config.yaml
arch: "pvt"
input: "log_mel"
num_classes: 2
norm_position: "pre"
optimizer: "adamw"
max_steps: 9100
warmup_steps: 450
Rows from block 4 of a small sound classifier, named by matrix and row number. Rows with one number belong to one neuron. Each number is 500 + 40 x the weight over its row's rms, rounded and kept within 0 to 999. All counts start at 0. Numbers have three digits each.
After each neuron's rows are labels from the 100 clips, of 14848, where the neuron reaches its highest value: "peak in band" is the frequency band that holds the peak. Only what is clearly more common there than usual is listed. The data: read English sentences (LibriTTS-R).
# fc1: MLP up (model.blocks.4.mlp.fc1.weight, 384x128), inputs 0-127
# fc2: MLP down (model.blocks.4.mlp.fc2.weight, 128x384, transposed), outputs 0-127

fc1.245:500500525407500500500500611500583514500500444530500454675504420468500485500500500500500468428500500500500500489593523500500500500500580500419477505500500468506440534500500500562500520474536500500486500550500351502490500500493549485500500500598533455562500543500500500500545500535500463526448500555400489450523541556500500517535500500500500532458500500550532500500457500516564500507536
fc2.245:500488500537513525500493329463488555500459599408527563359500506500532500538495568549500497500500500492475457500500500498481518520500420457515500482500553422434500500500508500515500416475484500512478539531500500478648500500500512500500469500454475500473500500509464470500498500500485528479528471401495522441500511448498483477580481500621491492500516461544500548500493500500490512485494
peak in band: 2000 to 4000 Hz

fc1.343:500500500500517500445500402530486500413500532447500500500533500526500463500500492627519500500500500573500413500440610500500500486500494479500496422500495523500387498561393441557500500544542509470455500500500500527497500441500523488500556437464439495566476446444500500570500500500500500500500591459446498500537500500500521528500498545527411500500500500500561553537500500591550500535557
fc2.343:500576476500444518548555588500501475507496388573500500468499527502548526500479500495550500534477525498510500500541500500491521500496500456500461393482542500537606507500500546527532500500510491482518436523500636515423500500500500438500491509523529532495556497441500500500497500434485500531453512500530500498495478416447498500486498525406385513505428449615500500554469469451496483440500
peak in band: 250 to 500 Hz; 0 to 250 Hz

fc1.162:537468446425534555500500500514500560573500500470456500496479415500491500500474527683500500410500418615519500500576500564461425500503500525485500576447500476500482500589500500505500496500522496500500524500500500500500443506500581486500494500519500500500500486500500500536513500500507523500466500500416500478392500426538500500500500440447525427601500463561500500500500550494507500500500
fc2.162:518532500500447491500472491582475498499500524500538500486500500423559500500500446500513502476483515405500550500500513500500475467500484500611500500474480500500500471500637541480500500215500548500483538534500577500500500500489555500500530500476500511500500500500515500473491500476511500539500500500500496500500451537500500500500500500506500545528552423590500455502500518500500494461501
peak in band: 1000 to 2000 Hz

fc1.22:545477485424500500500456545500500558538500493500409491651500439527500555500500500500498500463500500577500453500500500535500500509533500500500500576500336427500485500500380422472500501500498500531491492500500301517500500500500532504500500500500500500472534518500438518500531500500500518500500500500452500531500531581537500500507500471515523500500415500500521500521545524550500480513500
fc2.22:500500476458517500500500500500500465539504500471428469569537500501500478472500500500475551499502412590531500512395500456488500500565500478510501500495466558525420500508288410502500500572528509539500514500500500500476514500529500500500500500500500463500464500530500500500523460511566500500500602552500500557456500531502460500500500427500446500576500554370489498495540432500500504542509
peak in band: 500 to 1000 Hz

fc1.54:567453497455444588495500478500500513549445508507500472478500566495546466555488500500536510500491493476537536518475500425465427500512468500485439652456544500553500500466520498391538464473456500445505472487517544533500500582534500500456472499430511530417537505589493500496500456506553500500520480529505500517500457587488481507476500500536464500609519393500547482508516503500435495448454
fc2.54:445608542498582447500518500464529501442569416500480479550500430571449514383533500451472505508504500500453498500477525612544516489474548500454556429520481500490535518500546514568488554430528475532500500520456530488448500446484500499524519487539532466531500520400515500500523540496445478500456500496486478500486547414500500500505489525421476505402493584481472547535501533500502480533527
peak in band: 250 to 500 Hz; 0 to 250 Hz

fc1.23:500500495462534500500500489500448529426556455428500532500500500536438400481500491500500442500513500616506436500500500604500500500500500459487500546426500500525489481476500546500504500518500500500500408490500507500522493500448500500538482500434454500574400500500500500545500500453476520531500644483482535500547552378494500500484510500457500388500542500500500554609500500500467483559500
fc2.23:500566500506520524559441578477518443500584383500464500517451500491534500435511501500537500500500437500488507500594500576490500506480527444509420522478554433500500536578591527500500500500500479500500450523500554474381500539500518501500467529547500482474500521411524438491507465463535508544500524500542500480500500458493500411500500538392440483573430500525464570500500472487476500465500
peak in band: 0 to 250 Hz

fc1.258:500608500500500500502422451468477489500458463469511544410482417556500500500532505522487500500538500500413500522500551591510500453503515500492504500500542609489500431639500500557500534500500500485453468528500500503566541500500500458573485466486490500500500492405500479544476562530500471552500517472500500509421537416500500493505500500502486501500477522474508643580500552565500500509500
fc2.258:500450525422556500460500500500545500557500507451491500459448526500483500487501500479500474409485500508450500487480485449464500500500584596488500500561430500516445500500500484480469556420500569500582586500500391500500500500500500594500574500561511453500472500532388488500504500565500496495500480574446500485500474535478500555558500489500640500500525500490521489441527474567500554509510
peak in band: 250 to 500 Hz; 0 to 250 Hz

fc1.294:523500454521456521527503454470419625483495533488482500519579498470516556530500555526454530500463536538519479500525500513510501464494433500451538500481456439485500432500486500500547458537498449441421500507476440590530408486503515423500493458500426560508496492501492564564469509493521500467637472463486500579500545500520500487413531422502500487490468539511561466557500543500477492524487
fc2.294:532518529511533518457419396488500506556516500463560534491457546557500472518465552436531513527489552450451479500511441585462511584495501500459500486579546516512514520473495538500432534462442500538517557463510485441519502537557469557544500551434512427467552507490452500452474475568505498459500460508504544518472446500441444524531462542563442498488553521499459555464555507550457550449438
peak in band: 250 to 500 Hz

fc1.307:479500516491500500500423508500467500429500500441500500576500449587495411478533537454500518500500500500496500567494480658500500438500466500500502583500565548498500486500462562500493689500543500500500500500500500500483500500500537500518465500451461500500433500452500500575490492550493468500535591503500500500512572397475500500500500524476500481500551563455500568500500500505468500548500
fc2.307:479500466500523500564422518535479500521500500564500514500500500464544500500500542598500500500500500500420482500622500500500500500483500500510500596500570500516558500627513422500523522500500500500500436500500598484451500500500500449500420500568522524500500500407436479500494500500496475549500500558502490500430500432521551437507500500393474505625500500489535578570500500479500500500500
peak in band: 0 to 250 Hz; 500 to 1000 Hz

fc1.38:500490503455473516511554603492512484510450500539466384505451522500522448459481433431538479507453500493570532499473480500523525487464517544440481523520550586505583568406530470433523503527515524538554480471477500500454429527473500500483475561552546514539454528546500470478538470496455479503502565618564444471490488471554525479496448512440472482488519513573479453530500482437515465500514
fc2.38:578410428523472590500528533451475514555485500544455493474493569488530506554500514508559495538505463490592559532492429444500498523536451518517478553527538500531533513429493534405497467481454526546556506459538508514466494569528472500488429563483490528441500485566515490485494424474500545458513519511571552529453484497512450508487500500500491477587440439520484439484551466447441490458456
peak in band: 500 to 1000 Hz

fc1.28:500500500500500500500479500485500500500500409500500500660500404519500440500486560649500458500522500500543500500518500500471538500500447421481500500500591423500500554500500500500500516500500500580500500500500500500500500500500500500587445588445500500500477500500431507500500468470500542493479641500495557500500524500500545500500500500500476441634515500529521472500492443439446500500500
fc2.28:500543500500500570500437453500500569500500559500500470500500500500500500500500497515500496496512545496500500500391500500500500500571500500374500500497620500542468500479500619500500537659441500500446500500500480500500416500498445500434423505500500500565585500500537546500500500500436493500500437500500500500500500500500500500500488500523500500518643444500593500546500553469500500500500
peak in band: 250 to 500 Hz; 500 to 1000 Hz

fc1.264:554500500472513500542347418500467570500511558500481500500487542500500520494500542516500500500500429500508506501556453521531377500539494500556530626439451538473535413517500429455491500574439514500500500500500500526518500500500500443604500467500469500388511454457491500516500500477500500517547473500500581526500440561500479500454500500500502500553480485500500493566500534549421507500500
fc2.264:500503500500491456536484424525500480500442554538500516350500500506538553527548500555512500468500500457444500503598500487546510500435500562563500500444552514504500500564500441462490459345472547500542519503510643500540533500500487577526500436500500547410421542500500439448509527510500521500500493500500500482500468500500500500500500500498462584500500456449500500500509494551512500500500
peak in band: 1000 to 2000 Hz; 500 to 1000 Hz

fc1.168:465566489522464467591507492500453578446469533471496474552563500480505555481500500418438534500468536515500475495481500525548528446489475491472565500466475467452537449512559500546522468542559465455426500500464452555538433437467551419533524459473471531562461499435500529552505579470480447507555515453499500520500564437536536479465518455496531495401500562541500500557459560500500500548523
fc2.168:565516491498500563467458486465490500548533463535506539484464500546525508454469578500500531558487500467496521467570427592473500563458514490488516443553537524500570561492509554498471523556426474564500500480500500462500500535565456570576475560502500454450515520500500500471458480509515500429506511531518562551437500416495450438500431535500395500485500531500448536490553500500443521421429
peak in band: 250 to 500 Hz

fc1.284:446581500500559500485500500500513500459527500510500426527470478500461528390503490411500500484500494539500500537506500586500552506500503509500514392551459507500597529500466521512444500488500488588545498500500465442561439500495489522547500519541500472578500486443500494482500550500429515500477522552523500500500537396539543500526500508430576500397468617500415517528525500458500500532526
fc2.284:477613500496520500475484533533500489500535419509490476500503478521468526391559513449464500500434482500494500507444500579500490500500539507545500484500426549509561450500531500501535500296500460494500438480500534511506459500530507500531520500492463511500500488450500500539468533433500536543469517485525500527501527447505544500451500451442542450426500609470474500615500500510500500540500
peak in band: 4000 to 8000 Hz

fc1.251:438556542495500500500500442529411500408511502457547602428550500500500500500540500510500472509527519490459500535500500448500534492521470500580472515500472497453423432500500569503480500598500500428473454500548455500544602490543500452423513441441432542500531455490543470530473549495507500552500455406509500540578545506446500452465555500540525450488468440484500547483500500542486500524500
fc2.251:512468500500517549503379500481504538598500479569479500672500451467512521452465500500537500529500450483562482510547441500485472494515500441508500488500500500500509538440554552500500500642458432500476500484500524500500434506500500472500470500398500500502612500500493527500512463442500500500500483506500506449552500500495500409513500500500508500497524438543500483500539480376476500486500
peak in band: 0 to 250 Hz; 500 to 1000 Hz

fc1.198:458471550435476467502630476519533500450507498500500500483539448504500500506496470533491464435542500532449420492500546433494559497500542489469464500500397499478412500500433479545506513548532500439500500538500395522500573456500553458466549444504500500548500500482500530563548494566500509500471487466414467447536537552454526500510534500500578500467500500526587500500472496564592491533548
fc2.198:569431500488500553478500500434499462553435500620503500500512500492522500494500500633501520564572500504500549475500477490500428519466500492507500481423582475517508493500428555509584473463477467504500403591518562500535522497494502507594500500550494500454500500455500500473464500446497551500460500507541529525478491416500509464500461476500400500594500526446500553532473500508468489504457
peak in band: 500 to 1000 Hz

fc1.41:542500504433500500525379500500517542500556500500500500500500474500500511413500500599500500500500439500500480501500471594500357500500470500487500710467462500500500486528500501491500500500431521500495500500500508500514500500567500500588460466481500500390500500500500500479500446500500500562512529488500596500409500500500500500500500500500486500500476500477448543553554494535435481500472
fc2.41:490512539531500500497394422545520541517456465541500497500475500500489527500500500505500487468500500458397554527500559500561495454469491500513500556424500500568500500530500500458500500418500500472500448500500631500593500500391412583603460500500548512411509500500500500467457505492500487631500500500500500500556500500500500500500558500500500553500500494382500519473500500500500514500500
peak in band: 250 to 500 Hz

fc1.231:471500564421445500500500563490626528500580433529489500500500500500500471500500500500460469435500500500500500500545500458509478500500572500368475563500500500496415552500500500500500519470557500447485500581505500500476544500500500504516523500500592428500479545500500539461583526583500428500414489556396475416527500564500525533563494500500500500503500542500526500503460497543543500500572
fc2.231:493500467514500509572510328461483539500467535398505575500500500514561500518529550566500525500469511500500463500500500557485502494440451440515549500500566480500500500500573500536472484414506555504500531500500500500664500500500540500500500500472500500500500500500460480498497500502481527499527529379500527463462517500487512500564485536618400500500500453558491557481481500500500515486496
peak in band: 2000 to 4000 Hz

fc1.295:536500455502497500500475410484423484497401544486499530390506576485531500574533500500523540500500519460500573500500492500500497500500424471530500534450639533500500451500555500405500492500464521469482490500500585518500513500527500492500500500391479556403500500500526500508464493459516502500539500500500534559467480500500500500463500505581392500547525414512495523517520530498411500473444
fc2.295:480536500474530463405500597500550419500528402608448491500500470524440497429566459500477492500508500497452554509516519520500500500499584540500500463500500563548535554500491441512500550387522500524544500500491595506382500493500477544503519500574500500500465507469528461500500483480489488500409538552505477527500502511487500543475500500413481540491500558400461494520500452526505500521518
peak in band: 2000 to 4000 Hz; 1000 to 2000 Hz

fc1.149:494460500427500506511500602584500500500517472521484423500500500467500428500502444577485500452500500547507500472500500500500487500500540500486453650513506544500449500423500393466572500514505518445500500500500500496500491500498558516450535512570500514528500507562500507543532404525500500516500500500428469460514500659500515500500500500500436500575523448500600455500500500500554500500537
fc2.149:511500500576470500500355474500479563500503500471500500583500534500472490525468500500510500500432515493498427570500500562500515527500429500433500589573500507500493559425500470500411500668500511500500500432504500500500437500505429524457461500391500512500500500533503491484533468556498473500500510549450500500474466553462500500500482500602500500500500412500500484462549500509478500500488
peak in band: 1000 to 2000 Hz

fc1.341:507500422539536417500510430500447500513425558452514500553500531500500519500488536500500500500500500504500393500496481500500601500500495488475540296500648530500500489500589483500500500530515500500488489465500552500500500525500500500623500500446471535500427450500500500500449500440500469487545599500500500551500500500492524500477500500508500500434500515507500559500490517500500500500461
fc2.341:493585469500493500562445575454469500500522406473500500500500500500527444433500512500528500500531500500448459534506500500500463500500456369500485500519597500456490481483500589500474500500509524500500500516500579480500604500500500466500536547531500471500500500410500468500500500500500494586486622445500500475500516500390509474500424556434416500526523500559500599517500544555500500500500
peak in band: 500 to 1000 Hz; 0 to 250 Hz

fc1.129:482466517428455433538544500500515500578500500500500515515500451466500500500500500500489500428500471500448458495500543379504503446500500500500500564500426462500395405500500417553500500500568535442446500504500500557500602500500500437488555440500500500564516500500500500576544500594500500500500500457402482465514466574477546500500545500532500549500500500500593467519470500500561482533571
fc2.129:574369473398520554455500512500516433500500500625418500464500447500500500500481500500500521500510454500486568500500512500500423472500613528507500505436500500500500540577387500500619500500500500500531428500500546500500494500500500500595490491500519461455500500505500529500480492451517538500500500500514506550529500500500519500475500447410500507500420551389500503543500500525471500522484
peak in band: 250 to 500 Hz; 500 to 1000 Hz

fc1.289:551455419573500533478526500458500558482500526559442532518500524510500554526471553512518513579543518478558544515500441500532533515503442553483547475523500465482576500451461539434473487500459467554516436470500549519442466528488456500560415490500480500474500500545541496441501489500482510445549508510606500551500500463559447466465506512462512520490442579430433454479571481411431464531478
fc2.289:534500500433591535430500469545470416500500463526500500410470515486500500479532512508522516533500466515459542475500492490476463530480544505583463503450500555505529447544392521461537529346466507529559500485538522457559500505558500546565494517504458500451466515479449500492446487448523562501459500533547529547447481483502535500503520420498500464553522558415491564533514500548467525491448
peak in band: 250 to 500 Hz

fc1.64:487500439584500486500457420500433509491500545508449500500484597500534538500500500390500515565500500500500500500434477571500500501520407551500500413484646530500500468500500573500432500503500500583490497414500500500500500500497500461515500517433473553419500458511500500502454498500434500498559497478500516580465500373525500500459500500500455464500500484457500500500573531500500500515446
fc2.64:500487518560500501571532437456472607500522599383559500523500500500509525507440517472529489488449500500518401500499472577500567518494448501500521500500499429482500450500508517485500475500500500500500500464500391500602500478497488500518480511444488500563563500500500527500500547500500517500555392421495532412482500450483466510598500551591500472500503467587481490500536500489507500500500
peak in band: 2000 to 4000 Hz

fc1.96:479442483540448484470580512489540540432522500530440504561500465538482522500510491569479479544566500543527500537449548458548576473504500584482544513495434477495454521483438422496478500500555500500500419515493498558465500477431500492483434411540512500563466500531535474500557500500465500463509535502521431490565553574554493499470507527516555555477454572431500438502500449456539459566556
fc2.96:500454455508553499424587519440554478475526419554394508443476446565472500500542498516521468500528500529496516517455500525510500504520514573483500500517500500554529571516415500486476539416500551576573448500528531500457523512500470564500476500562538494509429500505495451482524445500433544479440584520518479500449511470511500533503472540467447536538428548385500485500530428500502500500500
peak in band: 250 to 500 Hz

fc1.93:537487500494509550422449532525478467540476500516535488484464556500505483509500530500565500522471484494500533545457451500446451537540500500531448598500554528566519516471485541422498481447442500529564500434547582472501500600559441536496465538462487500420500470558483500470439447500541580523500508547536558536502448500474475519487500500511434413581525460494454516500564500503436536461435
fc2.93:440557524532550470516500499440552526423572500536433503503500449558465531452500493479500483522491546500500512495523500570557577495466500500450532406560469434500559567500511500531451500500500500553542458500445512496460479500460490522457496500547549481519500529500545442500554506519382500515472500467515438463505548431559500482500479574433456540446438609470476493481525500463533437500540
peak in band: 250 to 500 Hz; 500 to 1000 Hz

fc1.161:500501500500409500500503500500500500535320569500500451500500579500473502500413472530500500500454569500500500530449500500500500537500500530500500374500500500500452500565500537508485459500500543524538500500500500500473446493500463500406520500561500539589500477500538499481500544500371500500500403583493500541500500506500500500500500500486480538500475469544509443500478500458640500500500
fc2.161:500500497500500500439360500500500500500524494500479500511500500535360500454500584571500500500561462557500500500500545500500462500500450500500500583431500420516524500500500500500500500687499500439500407500500500500499600500511413500611418500455500500424484500500500500500500532500500468477500499500500500500500500489469500544500500500578520500480448461500480538497527500500500500500515
peak in band: 250 to 500 Hz

fc1.275:500500528584411480500549500497500477500500500500502500500559614412542500500500452500500493476500596500500489500500458448443600503492500425525477425567549460500511500500500544444500461500494526500537596498500568500562468500500468500361500500500500500455529500564537500500500500500500530500500442500500424501573511520500505500500500523500496500490539500621588500437478473435500541469479
fc2.275:500432500500500477495457547508500500517502487503517416500500500531557472489470500500500539500488599468435500479500500510500521500500600548463476519502597479502496500500500500473500619301500467500500500500444417500550500500445439500500500500500536500500472555546518432500500497500500500500508511638500500507562500488500500477500500466500598485482500607500500500496500454500500511547463
peak in band: 500 to 1000 Hz; 250 to 500 Hz

fc1.81:498500500440564500500611313500456500426439557427507578500525493500500463550500457563518535500500500518500500462411500500453500500500487500499476358500606500483500500500500475497411500500500500514474500507500479491500580500516500500500546551450455561531448500500423500571531500500500500500498500450500500500443499500500500500542500562587500500505500500500500500500500558500500500500484
fc2.81:500494500526500455500500422500500554553500575460535500500450500500413548479500518500500500500500462510481468500500500500500529538542493500500500547533456461516477479520307500511445500728500500521461500500500422500549404500488492514500500500504500500490504500507448512500500500500500500500543417513500500462500455552500492536500500500588587463500497500500500503500551533507500500521490
peak in band: 0 to 250 Hz

fc1.302:524453500500500500448500500500500545500500500455500500654500417500500534503500500614500500500500500575500412500500500500500500500561500500516500466500428500489444500477378500584500500554566500478417502500500381500436499466440536500500517500460500500590500500500440578577500427483543500434519582500420533500500500500502500500500500500494559500446500500500500500500500500500500500563500
fc2.302:500608500500500500647500564478500500500500500517505463500500500500561519552500500443525500484500551500500500500500500507500500500459431533512485413530500500500500481499500500500523439358537548500502500500500488500500454538454555500500500500500506553528500500488557500509500500500500435500500500371500500500500500484500545500490531626378488500496493568628500500485500531425579500464514
peak in band: 2000 to 4000 Hz; 500 to 1000 Hz