config.yaml
qk_norm: true
conv_stem: false
lr: 0.0017
Rows from block 5 of a small sound classifier, named by matrix and row number. Rows with one number belong to one neuron. Each number is 128 + 24 x the weight over its row's rms, rounded and kept within 0 to 255. All counts start at 0.
After each neuron's rows are labels from the 100 clips, of 14848, where the neuron reaches its highest value: "strongest on" is what is common among them; "band" is the frequency band that holds the peak. Only what is clearly more common there than usual is listed. The data: read English sentences (LibriTTS-R).
# fc1: MLP up (model.blocks.5.mlp.fc1.weight, 384x128), inputs 0-63
# fc2: MLP down (model.blocks.5.mlp.fc2.weight, 128x384, transposed), outputs 0-63

fc1.375 [128 128 142 136 100 128 128 128 185 172 160 103  91 155 128 173 128 100 162 128 128  95 128 128 121 130 103 125 128 128 141  99 128 173 151 143 128 158 149  52 128 128 128 128 146 128 140 129 128 156  75 141 130  88 157 120 128  86 128 152 113 128 128 135]
fc2.375 [128 132 112 107 128 152 180 113  75 109 128 163 128 151 141 128 128 169 101 128 114 128 136 128 137 128 128 128 128 113 128 128 128 128 131 162 128 128 153 185 128 128 128 128 129 109 128 128 128 128 175  89 128 167 128 159 181 137 110 128 128   0 128 128]
strongest on: voice: male
band: 0 to 250 Hz; 250 to 500 Hz

fc1.240 [115 151 106 128 128 128 114 128 164 155 137 128 128 184  73 135 127 118 174 165  94 121 128 104 128 128 128 171 103 118 102 128 147 188 128  95 128 143 145 128 125 117  98 113 136 112 128 113 163 105  63 120 128  85 128 148 112 124 150 196 181 131 148 128]
fc2.240 [105 145  88 155 122 109 128 176 176 128 133 133 110 154  72 128  83 128 137 139 129 128 135  84 128 160 101 164 135 130 128  81 158 160 184  97 111 128 139 128 129 158 104 128 108 147 122 128 128 128 115 140 128 128 183  81 174  97 128 128 169 128 145 183]
strongest on: voice: female
band: 500 to 1000 Hz

fc1.374 [124 128 128 128 115 128 110  56 146 172 128 147 128 169 135 145 140 119 185 128 152 109 128 144 113 151 146 152 128 128 128  99 102 168 149 137 128 161 128 115 128  68 128 153 121 128 128 128 191  92  87 108 152 115 107 130 128 128  89 167 128 157  95  99]
fc2.374 [123 131 126 128 153 128 116 153 169 122 128 138 128 158  93 128 119 110 192 128  96 169 128 104  89 116 128 103 122 146 143 112 117 128 139 128 128  91 128 146 114 128 128 128 139 110  91 143 111 147  80 145 101 128 128  98  85 128 141 134 128 223 128 100]
strongest on: voice: male
band: 500 to 1000 Hz

fc1.225 [128 147 127 104 144 158 128  70 128 128 128 141 117 157  77 153  91 128 174 128 128 128 118 143  65 128 149 149 128 128 115 128  70 128 156 128 128 189 121 172 128  46  92 142 133 134 105 128 195 106 128 144 128 177 149 149 128  95 128 163 128 128 112 108]
fc2.225 [130 104 128 128 128 128  93 135 128 128 114 132 174 140 128 106 128  74 198 128 109 149 100 128 101 128 129 104 128 144 128 100 103 155 163 128 128  89 128 138 117 128 128 128 128 165  92 144 126 128 104 128 128 128 128  90  87 119 144 122 167 189 148 105]
strongest on: voice: male
band: 500 to 1000 Hz; 1000 to 2000 Hz

fc1.197 [121 117 117 101  80 129 168 128 163 162 119 128 120 102 128 128 119 100 124 158 137  73 138 139 143 158  89 154  98 128 105 128 100 128 151 150 122 134 156  77 152  82  85 128 128 116 163 131 174  72 128 132 114 113  99 142 146  86 122 180 108 129 157 130]
fc2.197 [137  86  96 163  77 128 151 161 100 106 118 185 141 120 146 128 100 128 128 155 136 103 136 129 187 122 128 150 122 128 122 145 128 128 157 120 125 128 128  88 142 152 108 120  90 198 115 141 146 128 136  92 122 109 130 108 136 109 124 128 107 210 141 161]
strongest on: voice: female
band: 500 to 1000 Hz; 1000 to 2000 Hz

fc1.53 [128 210 128 128 140 131  90 128 104 149  95 128 110 143 135 139 184 128 128 183 151 136 128 128  78 121 128 110 105 139 128 118 104 128  87 128 172 128 101 134 128 128 119 164 128 128 141 128 128  81 128 128 128 100  67 128  92 128 136 143 121 128 128  82]
fc2.53 [108 128 128 128 128 128  98 118 157 128 128 119 128 157 125 121 152 113 128 128 113 168 128 113 128 101 138 108 128 128 128 128 112 128 128 102 150 107 111 179 128 140 146 128 128 128 111 128 128 147 104 143 127 114 128 124  92 137 140 110 128 255 128  97]
strongest on: voice: male
band: 500 to 1000 Hz

fc1.251 [118 113 100 180  93 123 125 152 100  75 118 164  90 104 152 155 112 153 114 153 135 128 128 159 158 101 136 121 128 132 179 139 170 118 143 122 150 125 121 130 151 180 134 126  84 142  97 153  98 145 166  92 135 137 150 139 130 148 118 128 112 128 130 115]
fc2.251 [128 121 128  72 193 153 128 124 151 164 128  78 147 128 112 138 130 104  86  94 136 114 128 114  78 148 122 128 128 138 125 123  73 133 123 165 110 151 113 135 128  89 149 122 167 134 162 128 121 109 131 190 128 162 113 146 107 128 107 144 128 160 128 141]
strongest on: voice: male
band: 250 to 500 Hz

fc1.205 [128 112 166 128 128 136 128 119 128 128 128 108 128  85 196 128 130 128 128 128 193  88 128 199 166 149 102 128 141 128 128 121 112  74 128 128 128 151  86  92 158 128 128 112 128 128 138 128  91 154 128 128 128 198 128  69 128 128 128  84 128 128 128 158]
fc2.205 [129 128 128 113 128 175 128  94 114 129 128 146 140 121 154 127 178 128 188 128 119 128 128 167 128 128 162  84 128  94 138 128 128 106 112 126 148  90  97 128 128 128 153 161 150 117 128 128 134 128 128 113 118 143 128 128  91 128 129 107 125 255 128 128]
strongest on: voice: male
band: 500 to 1000 Hz; 0 to 250 Hz

fc1.116 [119 139  97 128  95 117 146 140  93 134  80 166  83  94 169 106 119 115 120 180 156  99 134 159 137 152 126 120 102 142 130  96 128 150 144 128 142 128 137 126 140 146 101 135  94 138 147 152 113  97 137 133 128 152  91 143 147 105 110 152  93 146 140 116]
fc2.116 [111 152 153 117 164 109 106 118 109 143 153  87 142 128 106 134 140 124  94  81 145 137  99  85 113 152 104 108 163  92 123 123 150 110  88 134 128 138 129 159 105 128 148 135 163 140 138  89 100 139 161 159 169 156 157 133 142 141 128 101 166 131 128 171]
strongest on: voice: male
band: 2000 to 4000 Hz

fc1.67 [178  89 110 122 136 176 128  88 116 114 117 121 162 113 128 160 128 149  96 103 163 114 150 140 128 109 146 137 155 136 152 128 104  87 154 174 116 161  93 128 117  87 128 128 122 128 128 117 146 126 171 128 134 155 134 122 147 158  81 136 112 123  72 110]
fc2.67 [ 87 185 128 139 135  99 128 132 128 110 128 177 128 175 111  90 111  76 187 121 111 158  90  99  97 144 128 111 137  99  91  91 128 169 128  78 156 100 128 178 115 142 105 128 128 142  91 138 117 147 112 114 128 128 128  98 140 120 156 102 159 137 162 149]
strongest on: voice: female
band: 500 to 1000 Hz

fc1.92 [128 215 128 128 128  91  92  85 178 178 128 128 128 128  69 128 187 128 128 119 128 128 128 114  75 182 128  43 137 128 128 128 152 128 106 128 128 128 128 128 128 128 101 128 128 128 170 100 175 128 128 128 130 125 128  92 128 128 128 128 128 121 167 128]
fc2.92 [162 104 128 122 128 128 168 128  89 128 128 128 162 128 128 128 128 183  70 128 124 128 128 128 145 175 145 128 128 131 128 128 128 128 178 128 128 128 130 128 128  91 110 128 128 149 128 137 128 128 159 101 154 128 128 151 128 140 128 128 147   0 128 128]
strongest on: voice: female
band: 2000 to 4000 Hz

fc1.93 [128 128 128 128 128 128 113 142 142 128 128 128 165 197  42 128 128 128 128 128  56 128 128  54 115 107 147 200 128 108  70 128 128 163  96  85 128 128 128  96 128 128 128 110 132 128 105  95 128 128  78 128 137 128 128 140  70 121 128 161 172 128 128 125]
fc2.93 [128 126 167 109 128 162 120  79  86 123 128 165 128 128 185  81 188 128 163 128 139 128 116 157 128 128 139  99 159 128 128 128 118 128 112 127 162 102 117 128 117 113 128 128 128  89 128 128 110 128 129 103 114 128  85 128  95 153 121 118 123 253 114 128]
strongest on: voice: male
band: 0 to 250 Hz; 500 to 1000 Hz

fc1.49 [154  29 128 110 128 173 178 186  79  79 128 128 128 115 128 128 128 163  97 128 136  90 128 128 207 116 133 128 151 128 128 128 132  54 128 128 128 128 138 106 128 128 128 128 128 128 128 128 105 128 194 128 122 132 128  99 128 164 128 128 128 128 128 128]
fc2.49 [124 120 124 137 128 128 180 108  95 113 128 128 128 155 162 128 112 154 129 128 128 128 125 146 162 128 128 124 128 128 128 130 128 117 128 128 128 157 151 128 128 111 128 133 108 102 147 140 155 128 128  71 120 128 128 163 188 137 128 128 128   0 128 140]
strongest on: voice: male
band: 250 to 500 Hz

fc1.214 [128 128 128 137 128 128 128 128 131 120 128 128 128 198  46 113 128 128 128 128  97 142 101  76 115 110 142 128 150 103 128 137 143 202 128  58 128 128 135 128 104 128 128 143 128 103 128 108 128 133 114  77 155  52 112 167 128 148 128 128 196 113 128 128]
fc2.214 [128 110 128 134 134 104 128 128 180 150 128  74 128 145  56 166  79 156 128 128 128 115 125 120 133 149 101 128 135 134 128 132 158 128 137 167 113 128 152  96 145 128 113 128 126 132 128 128 138 114 114 160 128 124 141 120 128 127 128 150 156  28 131 128]
strongest on: voice: male
band: 250 to 500 Hz

fc1.173 [153  82 115 168 128 133  91 128  90  77 128 143 128  78 158 128 128 128 128 128 138 128 128 146 128  83 162 110 161 106 162 151 128  83 137 128 128 129  83 146 104 153 169 172 110 174  93 129  99 166 182 128 128 138 128 115 128 149 128  87  96 128 104 130]
fc2.173 [114 128 144 114 152 115  96 128 164 135 128  88 123  99 162 161 141 107  72 128 128 128 136 163  86 107 128 111 111 148 142 131  76 115 128 158 121 133 119 128 124 138 157 131 158 169 128 118  73 128 128 156 133 172 128 164 103 128 134 128  94  20 128 101]
strongest on: voice: female
band: 500 to 1000 Hz

fc1.324 [128 140 116 145 155 125 128 133 128 109 136 138 128 141 120 159 104 128 143  96 125 143 118 175  94 127 139  84 139 128 173 128 119  98 148 162 135 154 108 161 146 146 140 129 128 154 127 158  78 141 128 129 115 197 128 118 112 153 117 102 116 128 118 102]
fc2.324 [112 180 168 101 177 129  89 101 148 128 136  83 108 139 108 143 149 118 128 102 120 159 115 128  72 128 131  92 129 128 133  92 128 129  99 136 128 126 116 183 126 125 154 116 171 128 139 120 113 144 124 168 143 166 146 130 116 144 128 113 147  40 109 107]
strongest on: voice: male
band: 2000 to 4000 Hz